{"encoder_arch": "resmlp", "train_examples": 39062, "hop_length": 320, "encoder_inner_norm": false, "decoder_activation": "gelu", "decoder_bias": "none", "decoder_qk_norm": false, "lr": 0.00066, "beta1": 0.8, "weight_decay": 0.3}
Rows from block 3 of the audio encoder of a small audio captioner, named by matrix and row number. Rows with one number belong to one neuron. Each number is 500 + 25 x the weight over its row's rms, rounded and kept within 0 to 999. All counts start at 0. Numbers have three digits each.
After each neuron's rows are labels from the 100 clips, of 14976, where the neuron reaches its largest size: "peak on" is the class under the peak. Only what is clearly more common there than usual is listed. The data: synthesized solo parts of chorales (CocoChorales). In brackets: how many of the 100.
# gate: MLP gate (encoder.blocks.3.mlp.gate.weight, 1536x512), inputs 206-308
# fc1: MLP up (encoder.blocks.3.mlp.fc1.weight, 1536x512), inputs 206-308
# fc2: MLP down (encoder.blocks.3.mlp.fc2.weight, 512x1536, transposed), outputs 206-308

gate.418:473487488526475528501495498501532505474495480485535519555506544516489503455503488503466535525494528519540487533491485530527482535551448474525520478503507471531498510517484514532476482440492554529522495468477457520446465497480497534475498506556507514490488514502475537508487481502490523474513455496477478488515
fc1.418:507448516491511476472510518533493529512481528503537501489481486487542494498565468462505532512488528518490462495496472495513504521488491500472497513539563494501514533500511438535509487513508483471489495498491505502476502484466486508485518580536509458527510505471497526532496459457481506499484568491507477512522
fc2.418:524435487486526508506521525455531480476526503495514525513496521499489527486436524488551509492481500475517526471441469465457493526508485516544474481478515462467463504523467518467466509515515471466500512514549463453466534500470485481515501496491497480468469502464518510502524466528529522533483466482523504511513
peak on: A#4 (29)

gate.174:533522503555525488522480478479502488537473495558498518502469514504475498501503463501483473500538480473522521522505513467475502480498477535510538518451490526461483525490487471498459505510531531506493515481551477510517479488515503459500514493457470510458537486518475493530521569510504556519499519479483485438542
fc1.174:443514495509525512482476470461511477484485510502483472466459518528539527514519478500477522501523489510474510499462478532514483496519512489521478478485501451472492518519489515513488489500483526499497530497481437530464513477501459492469458526465507505509490490525516490494475491538460509497475438507469455543453
fc2.174:520473513502501499498504492492487497544495461508531485486527505508533507463487479496507498501487512480502473500531490479485499497493448508513567524524530504503526497493495483494491513482523529480456534524517507522457516504529499507462535496492482487482522523486507484507506483483462556508499457515495483488519
peak on: D4 (34)

gate.659:494520487463520527512502529510508451480517479510482482470503508519497492494482471517499486474486493487494508515486529503504465455499489477491453502498491506552470531507516519513459510462513558478438468447468533490469514482537475504511519497514493555479474474469491455487517509500482505497518507475489475491525
fc1.659:487500498530481544473477524427483506501511511507462501483509518509461474506490519487476492488510507523515501515483556509533444479523494526501511515481488505527490530463510505495521497489527531474475468467461509528480472476518436551533485499473486532491506514560506492503529513473475552483522495466496500501487
fc2.659:506490503493488446484510535527490491483488523522502483542517476469474494455487549493476478516522473490499454504535512499506524472452520502439529515530516530544504507516528496523539532494488522525537458464496518506494488502497509524488522502505497495525480488513510529534458529487535477491500518536495557518499
peak on: silence (74)

gate.302:498515511461491493504516529471495477451485489474543491473511516490507485523524500513495516501491511493502531487573535517490503499532490495530446493519511450509460545508506486470506522508464494494483506464492489500521515531560495482506480535462496520523475508513519451519487514487516503501516506539464486482568
fc1.302:472430522516499526478510537488537476499512510526499495524481472501493559454529497528509453517507431517494481480493455506547485516517447521463531516508504531477516494498493468529483506491537524507472499503510520474537539492492453503539500504494486502501504516535519518477516541469533516501488508461490488490505
fc2.302:529530492505486523512529489498507511496497499453536490523493462478533510494499497524553463510525515507512515497498514480486508540540489441535494506467491478490491524497459471484451557513555525527481541482525488482496554500507477476505484469511530457473482468478518491455500464508553476494490512521520509473531
peak on: D4 (35)

gate.270:528477548498470520456535529491480488475471529522482484486511478511472520495469510500486492517500487551492515460529533493489510494497484521484503520499488537507467452512551471501524520553514511502531487489518525483468498483518487436476490524500523536510497459488510462495473510496551517510496528506441460456547
fc1.270:504474467482517480500542467521511474501523489476529507504494486461492504516521509482506515477483507476523492495451476476496518488494529469544518495503511489473527543535526525489526468464504484464460489527492491512454489534461502459499522499554508470473493530448489528494507495495453492524485494501514511502492
fc2.270:519500480501546491532505485483456509468522481502526497476500504496487498477515526508480498506557501473506501484508517468482508532509486503477486455476536487507499500493481480463523509513485530460529501519514478494521522520540452503497508543457543522518499505496502471432489465485484542455540485461475464496567
peak on: silence (50)

gate.188:498523500504544473500534564514494470517542512502479468490491506467527518495531519496495472497501503502537513496488504508525473491496453485512557525494520474486503497465476489480425510494505515478501527490486515515485469531494501516520474558469480487509511518528472456484486500497532532520498483457484470471527
fc1.188:496453466537506501506477451508526540542506538501474512509447518545472492488470487517486570473491552537490478518498452464498500524497518532497474520524496482557506524515521431534487498498541484500529466533500490488465494469521489521494545517515494535527534503493533543498509530496471509511503540470498485461483
fc2.188:502455470536487526526499477511542473522483546509539497452499472526495536511523464530534522486501537508459454522497511489526491478536485489519561505512528480483505456494503483527496480495532536509475516491482511500521517495455492521551489495468524446517450499516476485463535465490482547508467482492482490488512
peak on: A#4 (26)

gate.287:527553474490458475482486474549505501462515537476512437545447460488522528527512535485542492480562533513487490512457510506517485503481516486448492501487493520470469501515497509515479545486535518518418500463452467487503533500509507518509514506508518466490546528504508508485520459491497460453525496496516520466522
fc1.287:534531439489448455486495468521501489492467460511497484527506461502512485516499508541529466503538487517547491517502479500519520532477519543402557517471505531514470510487519486477530483532528486503522511481494523488471501520504509489481486516521485514511551500487511496466484474481508425539515540489541508502457
fc2.287:502537493505492507527509501500511480524541525509474458491493496522497508505507516462488510493469498550469472487500483491483505522509516499498485466477500469511506463552564544521516488449512491472484444485459552529518452479506476564512515494501508478444483530520517510488529520465490477494456504541508481484500
peak on: C#5 (68)

gate.547:501534499514521520508498492477474503501501521500500497494488472501501526522514507527531503500493524518520494505503492487514494508474501468507499532458491503474496460485482508510506481498537551472454479488481495479479481508509470492512479509487496513461495547537465490485505502476492508437516481474519459479527
fc1.547:504471520510525510476448505486561500491491496494553507478468487502459530526447500518549510477504478511482523486523519547563494546489520513487507541490505525530488473520516492566501489515520475460459470516510497504483475489492471486556469471499477500450506519493511470495502493468495479516491530505505512529484
fc2.547:494503492484525502495508493527480485454551475470516510567524520525527477483533485474497493490498491469503525463502510475482522577489486497503462478507520533547479521521533534512509539488504518431525498527483460495492460549496520483516501511499549458529489484486528502538481509504509484528473518511477495520533
peak on: silence (81)

gate.164:497467464534487515477505514480507455464504501528473477505499494469469523526503481510482483507516479513522533460487513470450475492524502533518507499475496511468482499503513486485490535509499528494496495462477486508520477506521474475458488506488495531461500507577489484478490538512480539474544459461480457550532
fc1.164:511512470513500517488512569483480461481486513484464466523487508539439486472480473489490464472491503506492547472495500500501497519525529499542506467489475501463511483530509459472490543501490563510484449466484478520515490521513454487495504517488462498493512491523510494490503537515494526448523510437515469497547
fc2.164:475514553475497501479488488516475515523476525516509494488499484489473441478511516487466488452456499537463466503525492564520476423488512514477524509522487552525478495527553519537539531479489531526515487465499513518518457473545557512542508500528504514534463485520501537555473514503511512479499491533518508537479
peak on: silence (81)

gate.325:551482476535482477494511525463477484507473503492516475472525447514490478489525522527486466476509451528480524477526523494437525490524517522498492536522542486528542515467486502529502529451542537519511488517474516469488475512537521506501517569431537477543446527514466494487426517480556536479550505511493492477488
fc1.325:549493509522458527478512487465505552496512534447532508441512477508463491462500473527539506516520462492486503495485499513482527507501518500432432536540521469508521494504460469518508509481546507498517492531503487513470471515500498492508500520483534456478455524499514515498479501494503493502498527504522466479486
fc2.325:484498516492503528522474498470543520484528545461495528475520493510484520510513484489524500527476508464540494480487489519484495487464495489485484503518511466506508509491510490569554515455539528527509510561506462487481494502475512458520496505469498462500452539519509505501462482474500505546501491527513517523463
peak on: A#4 (43); D3 (33)

gate.274:449521464457502492508510469535529507535485451492536541508518525490537485486512490447491486491480542501537438477497498495486487481483523467501545470547498490545508533495543534500496440499499469514506524509475519501472560500534514529468536482523491501472487511487449522497500495511518472540529503536508543511492
fc1.274:514480514501477491474510505469487493554484493535504493473510498508505522508471528482483524510513527512489468473490519505478519491515463515573553531474496525511512493486493504501479459474506531506477481513515539517505499532495500561497493515471522503476519519506520498460490508471519506513513491486488469469515
fc2.274:488492449534530510514473501495465475532538476497521523492478481504491528531526501496504575492546491506507511490463507483504490490487504491521484470476502497490554495487522482501462519489470502496504519503534528537479448501487475505538515487442502495470449524441484488530537487464458562496507482474454472474512
peak on: A#4 (26)

gate.767:509552497503517460512512508519518515494468507519517491529472474518456530549490490498516544499500504465480483491504512507531518485478483470504448532478503503530486517511505481491464485498502500426469508476467504531501459518499437513520517488510515534496487502494449515528476471482492514523499517507478499502508
fc1.767:467507467474508500507501497509479533483515492498479478546488520492501460454492503472542486467477544490482511498521488526506473491496533487503521468515472514461500538510480518482493461502495470497503481519500480492500484501547512533485533518513475460528504486464513488529499482515487490517499524518466517510501
fc2.767:474482509495511526507511467498514520527479490516521540453497522467502557493518496517499554480515483476434482543493507496543509503516508510517523523444520482515527514475478489552492466477518520489508505539509496503481497480505469481479524486476447558501507540500496517491545533501462542472510515482481467482497
peak on: C#5 (42)

gate.148:472495416458519482521484518512516495486511528435514494514545509490469477474498501496496500551475526474505508530518505485535499487533510472537496511527490500499500522468521507501466527499508509533489439443466501529517487532552494494495505493514509494482527478482491507501512493569478510493538493527516502482495
fc1.148:468513476530499480507522499502554490496492505461538529495515509489494543503523473516465504496470513496531521498472485511530469458482505483517535489525513487483521526491485536515503475518487518506461506491515461464458489531495536508466530529515537503500491498502474505541449477465479482502469481495535475496509
fc2.148:502501519475490490511500503527473491494492481473515492512548512477555452488481500487531487518471520525531521554557479517511492505459499516499485538457455468523478526518494497476485494507498482485475483514492495464491499516529507469480472478523469518496483484509519494546460490537500484539493528536541488536472
peak on: A#4 (38)

gate.487:484517523462484483539529474519525497523500489485495526480470546537492478491518502491497535511488543459514523473500496485523502461512494463533452540519489493493478510461498506437524478506501471480546498502527528466467481492479513475547518502520499515543491467482474514489506538537545505506477580473503471520468
fc1.487:528477516540514539470465519492461481542451490499483468521509476539508517544512506500515530450515472519529502512534508518501476534493508509471568491457481503483492488492473508494536505512547500507491506515515501518542478453504499512514471472482468495503506506508511508487479463476494507443515479522513489498503
fc2.487:513525453513508471532504506520517462517498461504489514518459467482532478523502486527486496488554533495517495480477523451484571507506457493569493501464494497500489509483450495507499476471512488455506522540501523514492502518470481502482525483464516468492525495446495496423506491457485505488508471507511503478522
peak on: A#4 (41); C5 (30)

gate.366:478513505513522532535501451504522513479511487511489483478528489506471504485522516481476521550481464534506494515471499492500518503492480502472526525516512525521526483524472529479497513501494523483535554532476539483498460467446550509513511553494505472519487530501482509506463504452523444507504507541485473478512
fc1.366:489527516489467539518500539525474499476491518498463471486477437437449481534508518579495496505518492496471512453508490498508506502510456510520524490476522527477503484537482459494496506493542498506526472479476479508517450506510474517469454571463498506539505518524489430494471534472557541485515476501518491473524
fc2.366:492449498498516506495531519484541482487517510492506495503487496482503533471495457456506467494448483493521489500485505532496528511473473519514489524503489479492516496493513521488510501484489493470498509504499503514484500524480482489502530499497481458535521504522476496524495506518532472528454509533482513592454
peak on: C#5 (32)

gate.257:498492504527528524515476512516492466481485497506491516485484544482478459523472505516461525491498501480468482505494521484521518478497481513503512567487521524499454502447549511450494508506550504471516485487496487545479478491536464514501518530477510515475511533534485505518499515487532505471543512451462473500521
fc1.257:554487501545483507494486525485504503502484547499452492484498475515515491487524519546487482533523452485514509458495479492431557473509457475497564527505517489497539464501484443502504504505484492521504523477513511517521504518469506537489519508477483507483520522526497527478479515502536505488450469483507482513485
fc2.257:503514485512460484482502546497489507537460461522462451511515499465513500548463503515475467486524512549456495453513503479515503517521520534491524474498491576496524528486500515466519513490474503495530522462491510502526490508494497458491502491466473515502545514502493483477489514489479472476512526517516488486509
peak on: A#4 (25)

gate.446:489482529518544532470526504490471519469497459508530472502496507493539523517474522475514484537474488501496475470493487444509518480475521546494478517478475479499480501487494474465500525543443512489488536486479493474504528486495525518526487545506545478503493466498535532498468500539492505538479505485519495497518
fc1.446:494547504503531479505512514488527503536532505499503487566539493475529512489525479478499450532499478471492493515463485495493487490463468488527518459501448496488516525461461471497459492488492504523463532537499474508529522533499521511523506491495504481474495497496468492484484481460465496497511482537502504492467
fc2.446:540534525472509494511532465483490533507469525473474489490521503473541492511499477510471530550511515459502532470523438540484523533510504519474533513495515512511503529519475523459477475559478485508513526521493441461473517526470471528478514543534474474469521504505512534488484515519555492504487498477535483516480
peak on: silence (53)

gate.390:569497479511511500488470493534481539509477565483517477467495477518511499466492495500508499506543507525493508503476534515456517518518440506497487525493516496525485463485514465521482534516500489505498474507487484545501491519469472521471498444510506501497494519533470538510539506496507528508565476475489502504518
fc1.390:504478496497494474505524491541458502506460497481494488511501496528518476511463474449502494518480539444511516486526501521485493473456552497490504537526537525483494534561518498494503480464466481522509499461489485473495455502494516528506494489557535490526488473502584525530484492563523511464449529496512483527461
fc2.390:515513513466458513501562501492516511523521484412521481523490497486519518507474498524508499524494511462489507524495474487498464526495487479503501475510471456476497545498457534477526496526487473519469535519488485469496498531515510486508472478476534465477518478502520502484477519499513491508522529543507479476477
peak on: silence (98)