Weights of a small audio captioner: log mel input.
Rows from block 4 of the audio encoder of a small audio captioner, named by matrix and row number. Rows with one number belong to one neuron. Each number is 50 + 10 x the weight over its row's rms, rounded and kept within 0 to 99. All counts start at 0.
Before each neuron's rows are labels from the 100 clips, of 14976, where the neuron reaches its largest size: "top examples" is what is common among them. Only what is clearly more common there than usual is listed. The data: synthesized solo parts of chorales (CocoChorales).
# gate: MLP gate (encoder.blocks.4.mlp.gate.weight, 1536x512), inputs 468-511
# fc1: MLP up (encoder.blocks.4.mlp.fc1.weight, 1536x512), inputs 468-511
# fc2: MLP down (encoder.blocks.4.mlp.fc2.weight, 512x1536, transposed), outputs 468-511

top examples: bassoon; note A#3; note A3; note B3
gate.687:32 66 46 73 80 55 53 38 58 59 40 45 42 45 59 56 46 48 32 67 57 47 59 48 55 58 53 46 52 58 54 51 53 54 61 43 41 69 66 54 47 62 39 70
fc1.687:61 49 65 40 41 41 51 63 67 34 56 61 49 64 46 55 55 47 57 48 40 47 30 38 61 52 64 46 52 37 63 42 76 46 39 63 41 58 34 44 39 49 57 46
fc2.687:46 52 67 48 62 41 64 39 68 57 60 39 44 70 30 60 64 59 43 27 43 42 51 38 30 58 55 60 61 61 52 40 63 41 39 54 30 65 56 61 57 47 35 31

top examples: tuba; note D#3; note A3; note D3
gate.504:50 48 48 51 27 51 46 53 62 57 53 41 37 72 51 40 55 34 50 80 57 36 50 40 54 62 53 68 38 50 45 60 52 49 45 63 52 23 56 49 52 53 72 40
fc1.504:48 41 50 49 50 56 55 58 29 51 32 43 40 49 51 57 40 45 46 60 33 54 55 48 38 65 39 52 47 71 48 67 53 55 57 62 37 45 42 42 55 63 56 70
fc2.504:53 66 63 44 56 40 46 61 45 54 56 55 52 52 49 49 44 56 64 54 53 63 58 49 47 47 66 85 49 58 45 59 55 48 44 50 51 45 36 48 54 48 52 51

top examples: note B3; note A3; note B4
gate.410:53 48 59 62 60 45 53 48 58 56 42 39 56 48 48 56 52 44 47 37 58 32 54 44 46 44 51 50 59 58 58 53 55 48 58 44 40 50 33 55 64 47 60 34
fc1.410:36 50 34 38 62 41 33 29 57 41 52 63 50 40 37 45 33 48 69 59 47 53 53 51 37 45 41 48 45 54 40 54 35 41 41 39 63 44 49 61 59 62 34 55
fc2.410:54 57 49 40 38 51 48 57 56 52 58 51 72 69 35 43 59 64 71 38 55 40 36 48 57 46 50 49 47 35 46 50 66 52 57 50 36 62 54 44 40 54 49 42

top examples: note A4; horn
gate.82:41 68 40 67 64 47 41 56 42 54 53 31 46 59 42 54 44 40 56 50 49 56 39 48 48 65 60 58 44 39 58 48 58 59 53 58 41 39 40 42 50 53 44 42
fc1.82:53 49 39 56 40 58 45 43 58 33 53 52 35 50 44 55 55 44 46 47 33 64 47 46 48 76 58 43 52 52 55 54 58 38 51 44 61 50 49 48 42 46 43 55
fc2.82:52 50 45 52 38 45 49 49 61 45 68 48 62 54 50 48 67 52 48 43 42 46 35 53 38 49 39 44 59 58 67 45 49 52 43 48 44 58 29 53 36 35 44 47

top examples: note A4; oboe; note B4
gate.733:56 63 56 61 59 39 58 52 37 62 54 45 42 39 50 67 44 51 47 41 67 50 49 43 35 68 54 44 40 30 46 51 38 45 60 56 39 56 58 37 53 52 59 43
fc1.733:49 54 62 50 50 49 56 55 42 39 66 61 41 54 56 46 50 35 42 39 52 38 68 54 67 51 32 33 50 48 37 51 53 48 31 61 49 46 50 45 38 40 64 60
fc2.733:55 46 37 27 46 57 47 48 54 43 55 67 46 53 40 38 47 55 49 46 63 21 37 56 52 41 39 59 49 53 57 48 61 50 55 41 56 66 53 43 43 44 45 56

top examples: bassoon; note A3; note G#3; note G3
gate.184:37 53 47 51 48 72 63 61 56 57 44 67 51 40 64 56 37 64 60 52 44 53 44 69 48 37 35 29 15 49 46 38 54 37 55 54 52 57 42 24 41 56 58 53
fc1.184:56 50 58 49 53 31 40 43 59 64 59 50 34 63 60 63 29 40 46 57 60 57 65 44 64 59 50 44 57 60 32 50 47 51 73 38 53 45 64 53 45 57 62 51
fc2.184:72 60 51 50 38 49 39 39 39 41 57 63 64 51 40 55 59 54 51 50 52 38 39 41 51 46 44 59 60 35 50 56 54 54 53 55 39 50 46 48 51 43 51 51

top examples: tuba; note A#3; note B3; note A3
gate.73:37 62 53 39 42 43 70 53 65 61 51 39 39 76 37 44 57 42 48 38 45 59 32 45 53 50 50 37 65 61 60 50 47 53 54 59 50 65 41 58 79 32 43 35
fc1.73:46 46 61 52 55 39 37 37 39 54 51 55 55 42 42 51 49 42 52 51 53 49 39 44 38 33 48 60 52 36 63 55 50 61 39 46 40 42 50 58 42 51 47 58
fc2.73:48 59 50 41 53 54 54 47 48 36 65 43 57 48 34 54 56 50 49 43 39 53 54 43 49 50 45 47 57 48 54 49 48 37 42 53 40 53 39 45 73 53 49 53

top examples: tuba; note A#3; note C#4; note D4
gate.676:45 37 35 58 51 36 33 50 65 39 48 52 42 37 41 45 37 38 40 51 49 37 38 54 45 43 47 64 59 52 53 54 50 58 44 52 50 69 50 46 48 51 43 46
fc1.676:57 53 56 50 42 66 49 43 35 36 48 45 48 52 51 47 60 55 61 46 58 46 51 57 59 42 35 47 52 51 36 41 43 42 47 50 62 36 54 56 50 44 46 55
fc2.676:37 49 48 43 34 56 44 44 60 40 47 47 49 38 43 62 65 50 51 33 46 57 56 50 47 53 43 47 62 43 58 46 64 60 48 44 40 58 44 41 57 39 39 61

top examples: bassoon; note A3; note B3; note G3
gate.730:29 54 28 46 59 50 69 49 51 55 47 52 39 38 45 48 51 50 53 45 54 46 55 49 57 47 36 37 42 49 40 40 49 43 58 61 55 46 61 45 35 56 51 62
fc1.730:40 54 59 55 71 52 47 65 52 61 40 53 47 42 41 52 41 57 47 53 71 62 56 43 50 53 47 41 51 61 39 45 47 48 62 63 48 63 60 51 61 46 55 43
fc2.730:58 62 34 54 49 47 35 35 42 46 66 56 73 51 57 42 49 52 43 53 62 64 37 65 64 47 41 49 55 45 66 47 45 57 52 55 45 49 24 39 51 51 57 54

top examples: note B3; tuba; note A#3
gate.510:42 52 41 34 60 52 24 46 48 69 43 66 55 27 46 34 41 42 52 61 59 36 62 42 53 33 41 70 61 61 45 42 58 65 31 35 42 47 56 60 57 40 43 36
fc1.510:28 61 42 60 56 58 67 58 52 55 42 37 21 42 54 49 45 46 36 46 55 60 56 64 57 56 48 40 55 63 38 63 43 45 59 60 47 44 66 40 47 52 63 61
fc2.510:42 67 60 40 72 59 36 48 58 63 38 52 49 53 59 50 34 52 57 46 48 50 66 54 49 57 69 71 48 65 33 32 68 36 42 56 35 35 64 63 57 41 56 53

top examples: note A4; violin; note B4; oboe
gate.652:57 52 59 47 56 30 42 48 46 45 53 67 42 41 32 60 45 50 47 41 55 33 52 57 40 49 36 62 53 58 38 33 44 46 46 31 48 40 39 80 58 47 38 46
fc1.652:52 49 49 61 46 39 43 60 51 56 67 40 38 40 45 56 55 60 53 39 50 32 39 49 46 30 49 65 52 58 39 46 47 54 58 27 44 52 46 59 46 55 29 47
fc2.652:38 55 53 32 43 48 54 45 64 41 60 40 49 30 60 61 57 47 59 62 37 55 58 32 48 27 72 62 69 62 29 43 50 47 47 46 52 53 50 82 60 50 32 38

top examples: bassoon; note A#3; note C4; note B3
gate.296:41 59 43 44 83 51 55 54 49 59 48 49 40 40 49 50 44 47 45 58 53 51 50 54 47 47 55 46 40 45 35 59 37 44 64 46 40 59 48 47 48 56 43 47
fc1.296:43 32 55 36 37 43 40 37 63 39 52 43 62 68 38 38 57 33 53 42 37 54 38 54 37 54 60 53 67 52 44 43 75 38 64 68 44 59 49 49 45 45 48 43
fc2.296:52 50 61 50 60 45 50 44 54 64 42 45 46 53 49 63 50 49 50 41 43 42 56 36 34 44 53 41 46 59 36 38 55 41 50 62 41 57 50 55 54 47 25 40

top examples: note A4; oboe
gate.578:45 57 63 41 65 44 44 62 47 35 60 51 56 48 34 49 35 35 44 36 42 48 51 50 55 33 57 67 63 59 52 51 53 43 50 28 50 44 48 54 67 27 55 50
fc1.578:61 59 58 52 64 42 23 40 42 41 70 58 53 45 38 43 41 44 49 46 48 51 59 51 64 32 60 61 64 57 62 37 52 44 43 45 25 32 43 55 60 46 45 49
fc2.578:63 52 39 73 44 41 75 38 51 49 68 30 48 58 64 57 46 50 62 52 61 54 46 48 65 43 46 44 40 46 61 60 37 41 47 51 63 48 37 43 36 56 55 63

top examples: note A4; note B4; note E4; note F#4
gate.685:56 60 47 61 45 61 63 60 43 54 31 41 46 61 58 51 54 51 24 36 47 57 42 40 45 66 56 37 51 65 66 61 52 66 59 60 49 40 54 27 43 60 75 69
fc1.685:40 58 44 59 55 53 54 62 62 59 64 46 40 65 53 61 61 45 39 54 36 71 65 50 29 69 56 35 36 43 47 59 56 59 57 41 38 51 67 34 53 40 70 45
fc2.685:42 56 48 38 53 57 56 58 48 55 43 58 38 30 52 57 29 40 58 58 43 64 59 57 62 54 67 46 47 58 35 55 42 47 50 57 60 56 69 55 52 52 48 60

top examples: note A4; violin
gate.369:39 46 43 57 48 61 54 42 37 32 43 56 72 48 49 57 39 37 44 59 28 42 55 34 43 53 38 46 36 44 66 68 43 53 37 42 56 60 58 63 45 56 49 45
fc1.369:62 57 56 59 55 38 35 55 44 72 53 51 50 43 54 39 50 65 44 34 70 55 50 44 50 36 65 65 55 47 34 51 52 49 40 36 18 74 49 57 47 61 50 64
fc2.369:54 54 41 49 50 62 66 41 32 30 26 46 63 35 76 68 57 60 53 70 47 47 46 52 70 50 30 42 55 53 56 61 44 56 58 55 64 44 56 50 47 55 58 57

top examples: note A4; note B4
gate.40:62 55 64 38 35 46 52 61 59 50 35 31 55 58 50 43 65 53 47 38 62 43 51 40 35 52 44 45 55 51 61 39 58 40 59 52 43 50 51 51 48 54 54 50
fc1.40:60 48 53 42 60 39 37 48 63 74 48 44 45 39 58 54 44 38 52 56 52 45 32 50 35 71 51 51 65 52 31 61 51 51 58 46 49 48 47 52 54 62 38 42
fc2.40:54 32 59 50 53 36 50 55 54 59 46 42 26 57 49 68 52 45 53 45 32 29 53 44 53 55 71 31 41 44 47 48 63 52 49 68 54 50 64 55 46 35 34 32

top examples: note B3; bassoon; note A#3; note A3
gate.337:52 42 54 49 69 52 57 51 45 61 45 59 41 32 45 64 53 52 49 68 61 50 49 55 43 61 36 58 55 36 45 59 40 40 48 56 64 55 48 50 44 57 57 55
fc1.337:62 40 40 36 51 41 52 45 63 34 56 48 53 54 47 46 71 43 46 44 43 54 51 41 47 48 55 51 34 56 54 63 42 64 59 41 54 33 47 51 54 35 57 37
fc2.337:53 49 64 45 54 63 66 65 62 48 46 53 45 50 42 49 62 50 42 48 46 41 49 33 34 49 60 44 35 53 53 47 64 57 33 53 54 72 53 55 54 32 45 40

top examples: bassoon; note B3; note A3; note D4
gate.653:37 39 50 56 41 42 43 59 37 47 58 49 50 46 50 53 46 56 48 44 46 67 56 53 62 49 48 41 40 66 50 56 47 27 50 50 46 73 62 41 63 54 55 52
fc1.653:42 48 55 64 49 53 56 42 51 52 43 57 54 63 59 43 39 59 47 41 47 56 60 59 55 45 41 45 30 54 55 40 24 45 39 45 51 60 50 41 64 39 34 57
fc2.653:52 36 59 41 55 60 40 78 43 46 40 33 49 55 43 38 40 53 38 46 56 55 51 58 40 42 52 68 60 54 57 49 52 64 42 47 44 48 40 49 51 56 31 63

top examples: bassoon; note A#3; note B3; note G3
gate.355:31 50 49 44 54 51 45 44 44 56 49 43 39 67 48 57 37 42 44 45 58 56 52 49 50 68 45 36 47 45 48 42 40 48 64 31 39 56 53 55 44 51 57 62
fc1.355:57 63 63 61 42 37 63 42 50 49 62 50 78 51 49 53 51 52 37 43 50 48 37 44 35 62 57 62 65 48 53 42 62 62 52 54 55 65 35 60 38 46 56 35
fc2.355:46 49 49 27 49 62 46 70 41 67 63 46 47 56 33 41 44 63 42 44 37 48 63 39 48 40 50 57 59 53 44 43 52 46 49 46 36 62 50 64 50 47 36 62

top examples: note B3; bassoon; note A3; note A#3
gate.95:25 48 48 56 60 53 64 56 45 57 34 49 55 46 51 46 50 53 44 48 46 62 52 62 48 60 56 46 47 36 46 42 52 50 82 60 34 56 52 31 41 62 47 75
fc1.95:56 44 71 53 59 42 50 42 53 41 54 31 54 82 48 48 43 50 41 42 46 52 47 35 58 35 66 51 67 57 61 36 54 58 63 56 32 60 62 46 54 48 38 45
fc2.95:38 36 59 46 66 61 68 49 63 59 52 42 52 57 41 65 48 33 50 39 41 54 59 37 53 53 54 36 46 62 37 39 56 52 41 51 35 62 70 68 50 50 41 48

top examples: bassoon
gate.20:56 60 69 57 53 35 51 60 46 65 60 50 56 37 64 63 46 42 46 44 43 37 56 48 51 43 58 49 52 51 29 36 63 45 56 51 43 45 53 53 59 54 51 50
fc1.20:43 71 55 60 62 72 60 57 64 44 44 47 37 61 47 57 47 29 40 43 60 44 45 49 45 45 53 44 44 35 47 51 65 50 64 56 55 53 51 56 58 55 46 44
fc2.20:50 60 43 38 49 38 56 32 52 38 37 50 55 41 55 57 59 45 50 51 45 50 48 43 57 42 64 58 67 63 48 29 49 46 40 44 59 55 39 65 60 42 47 53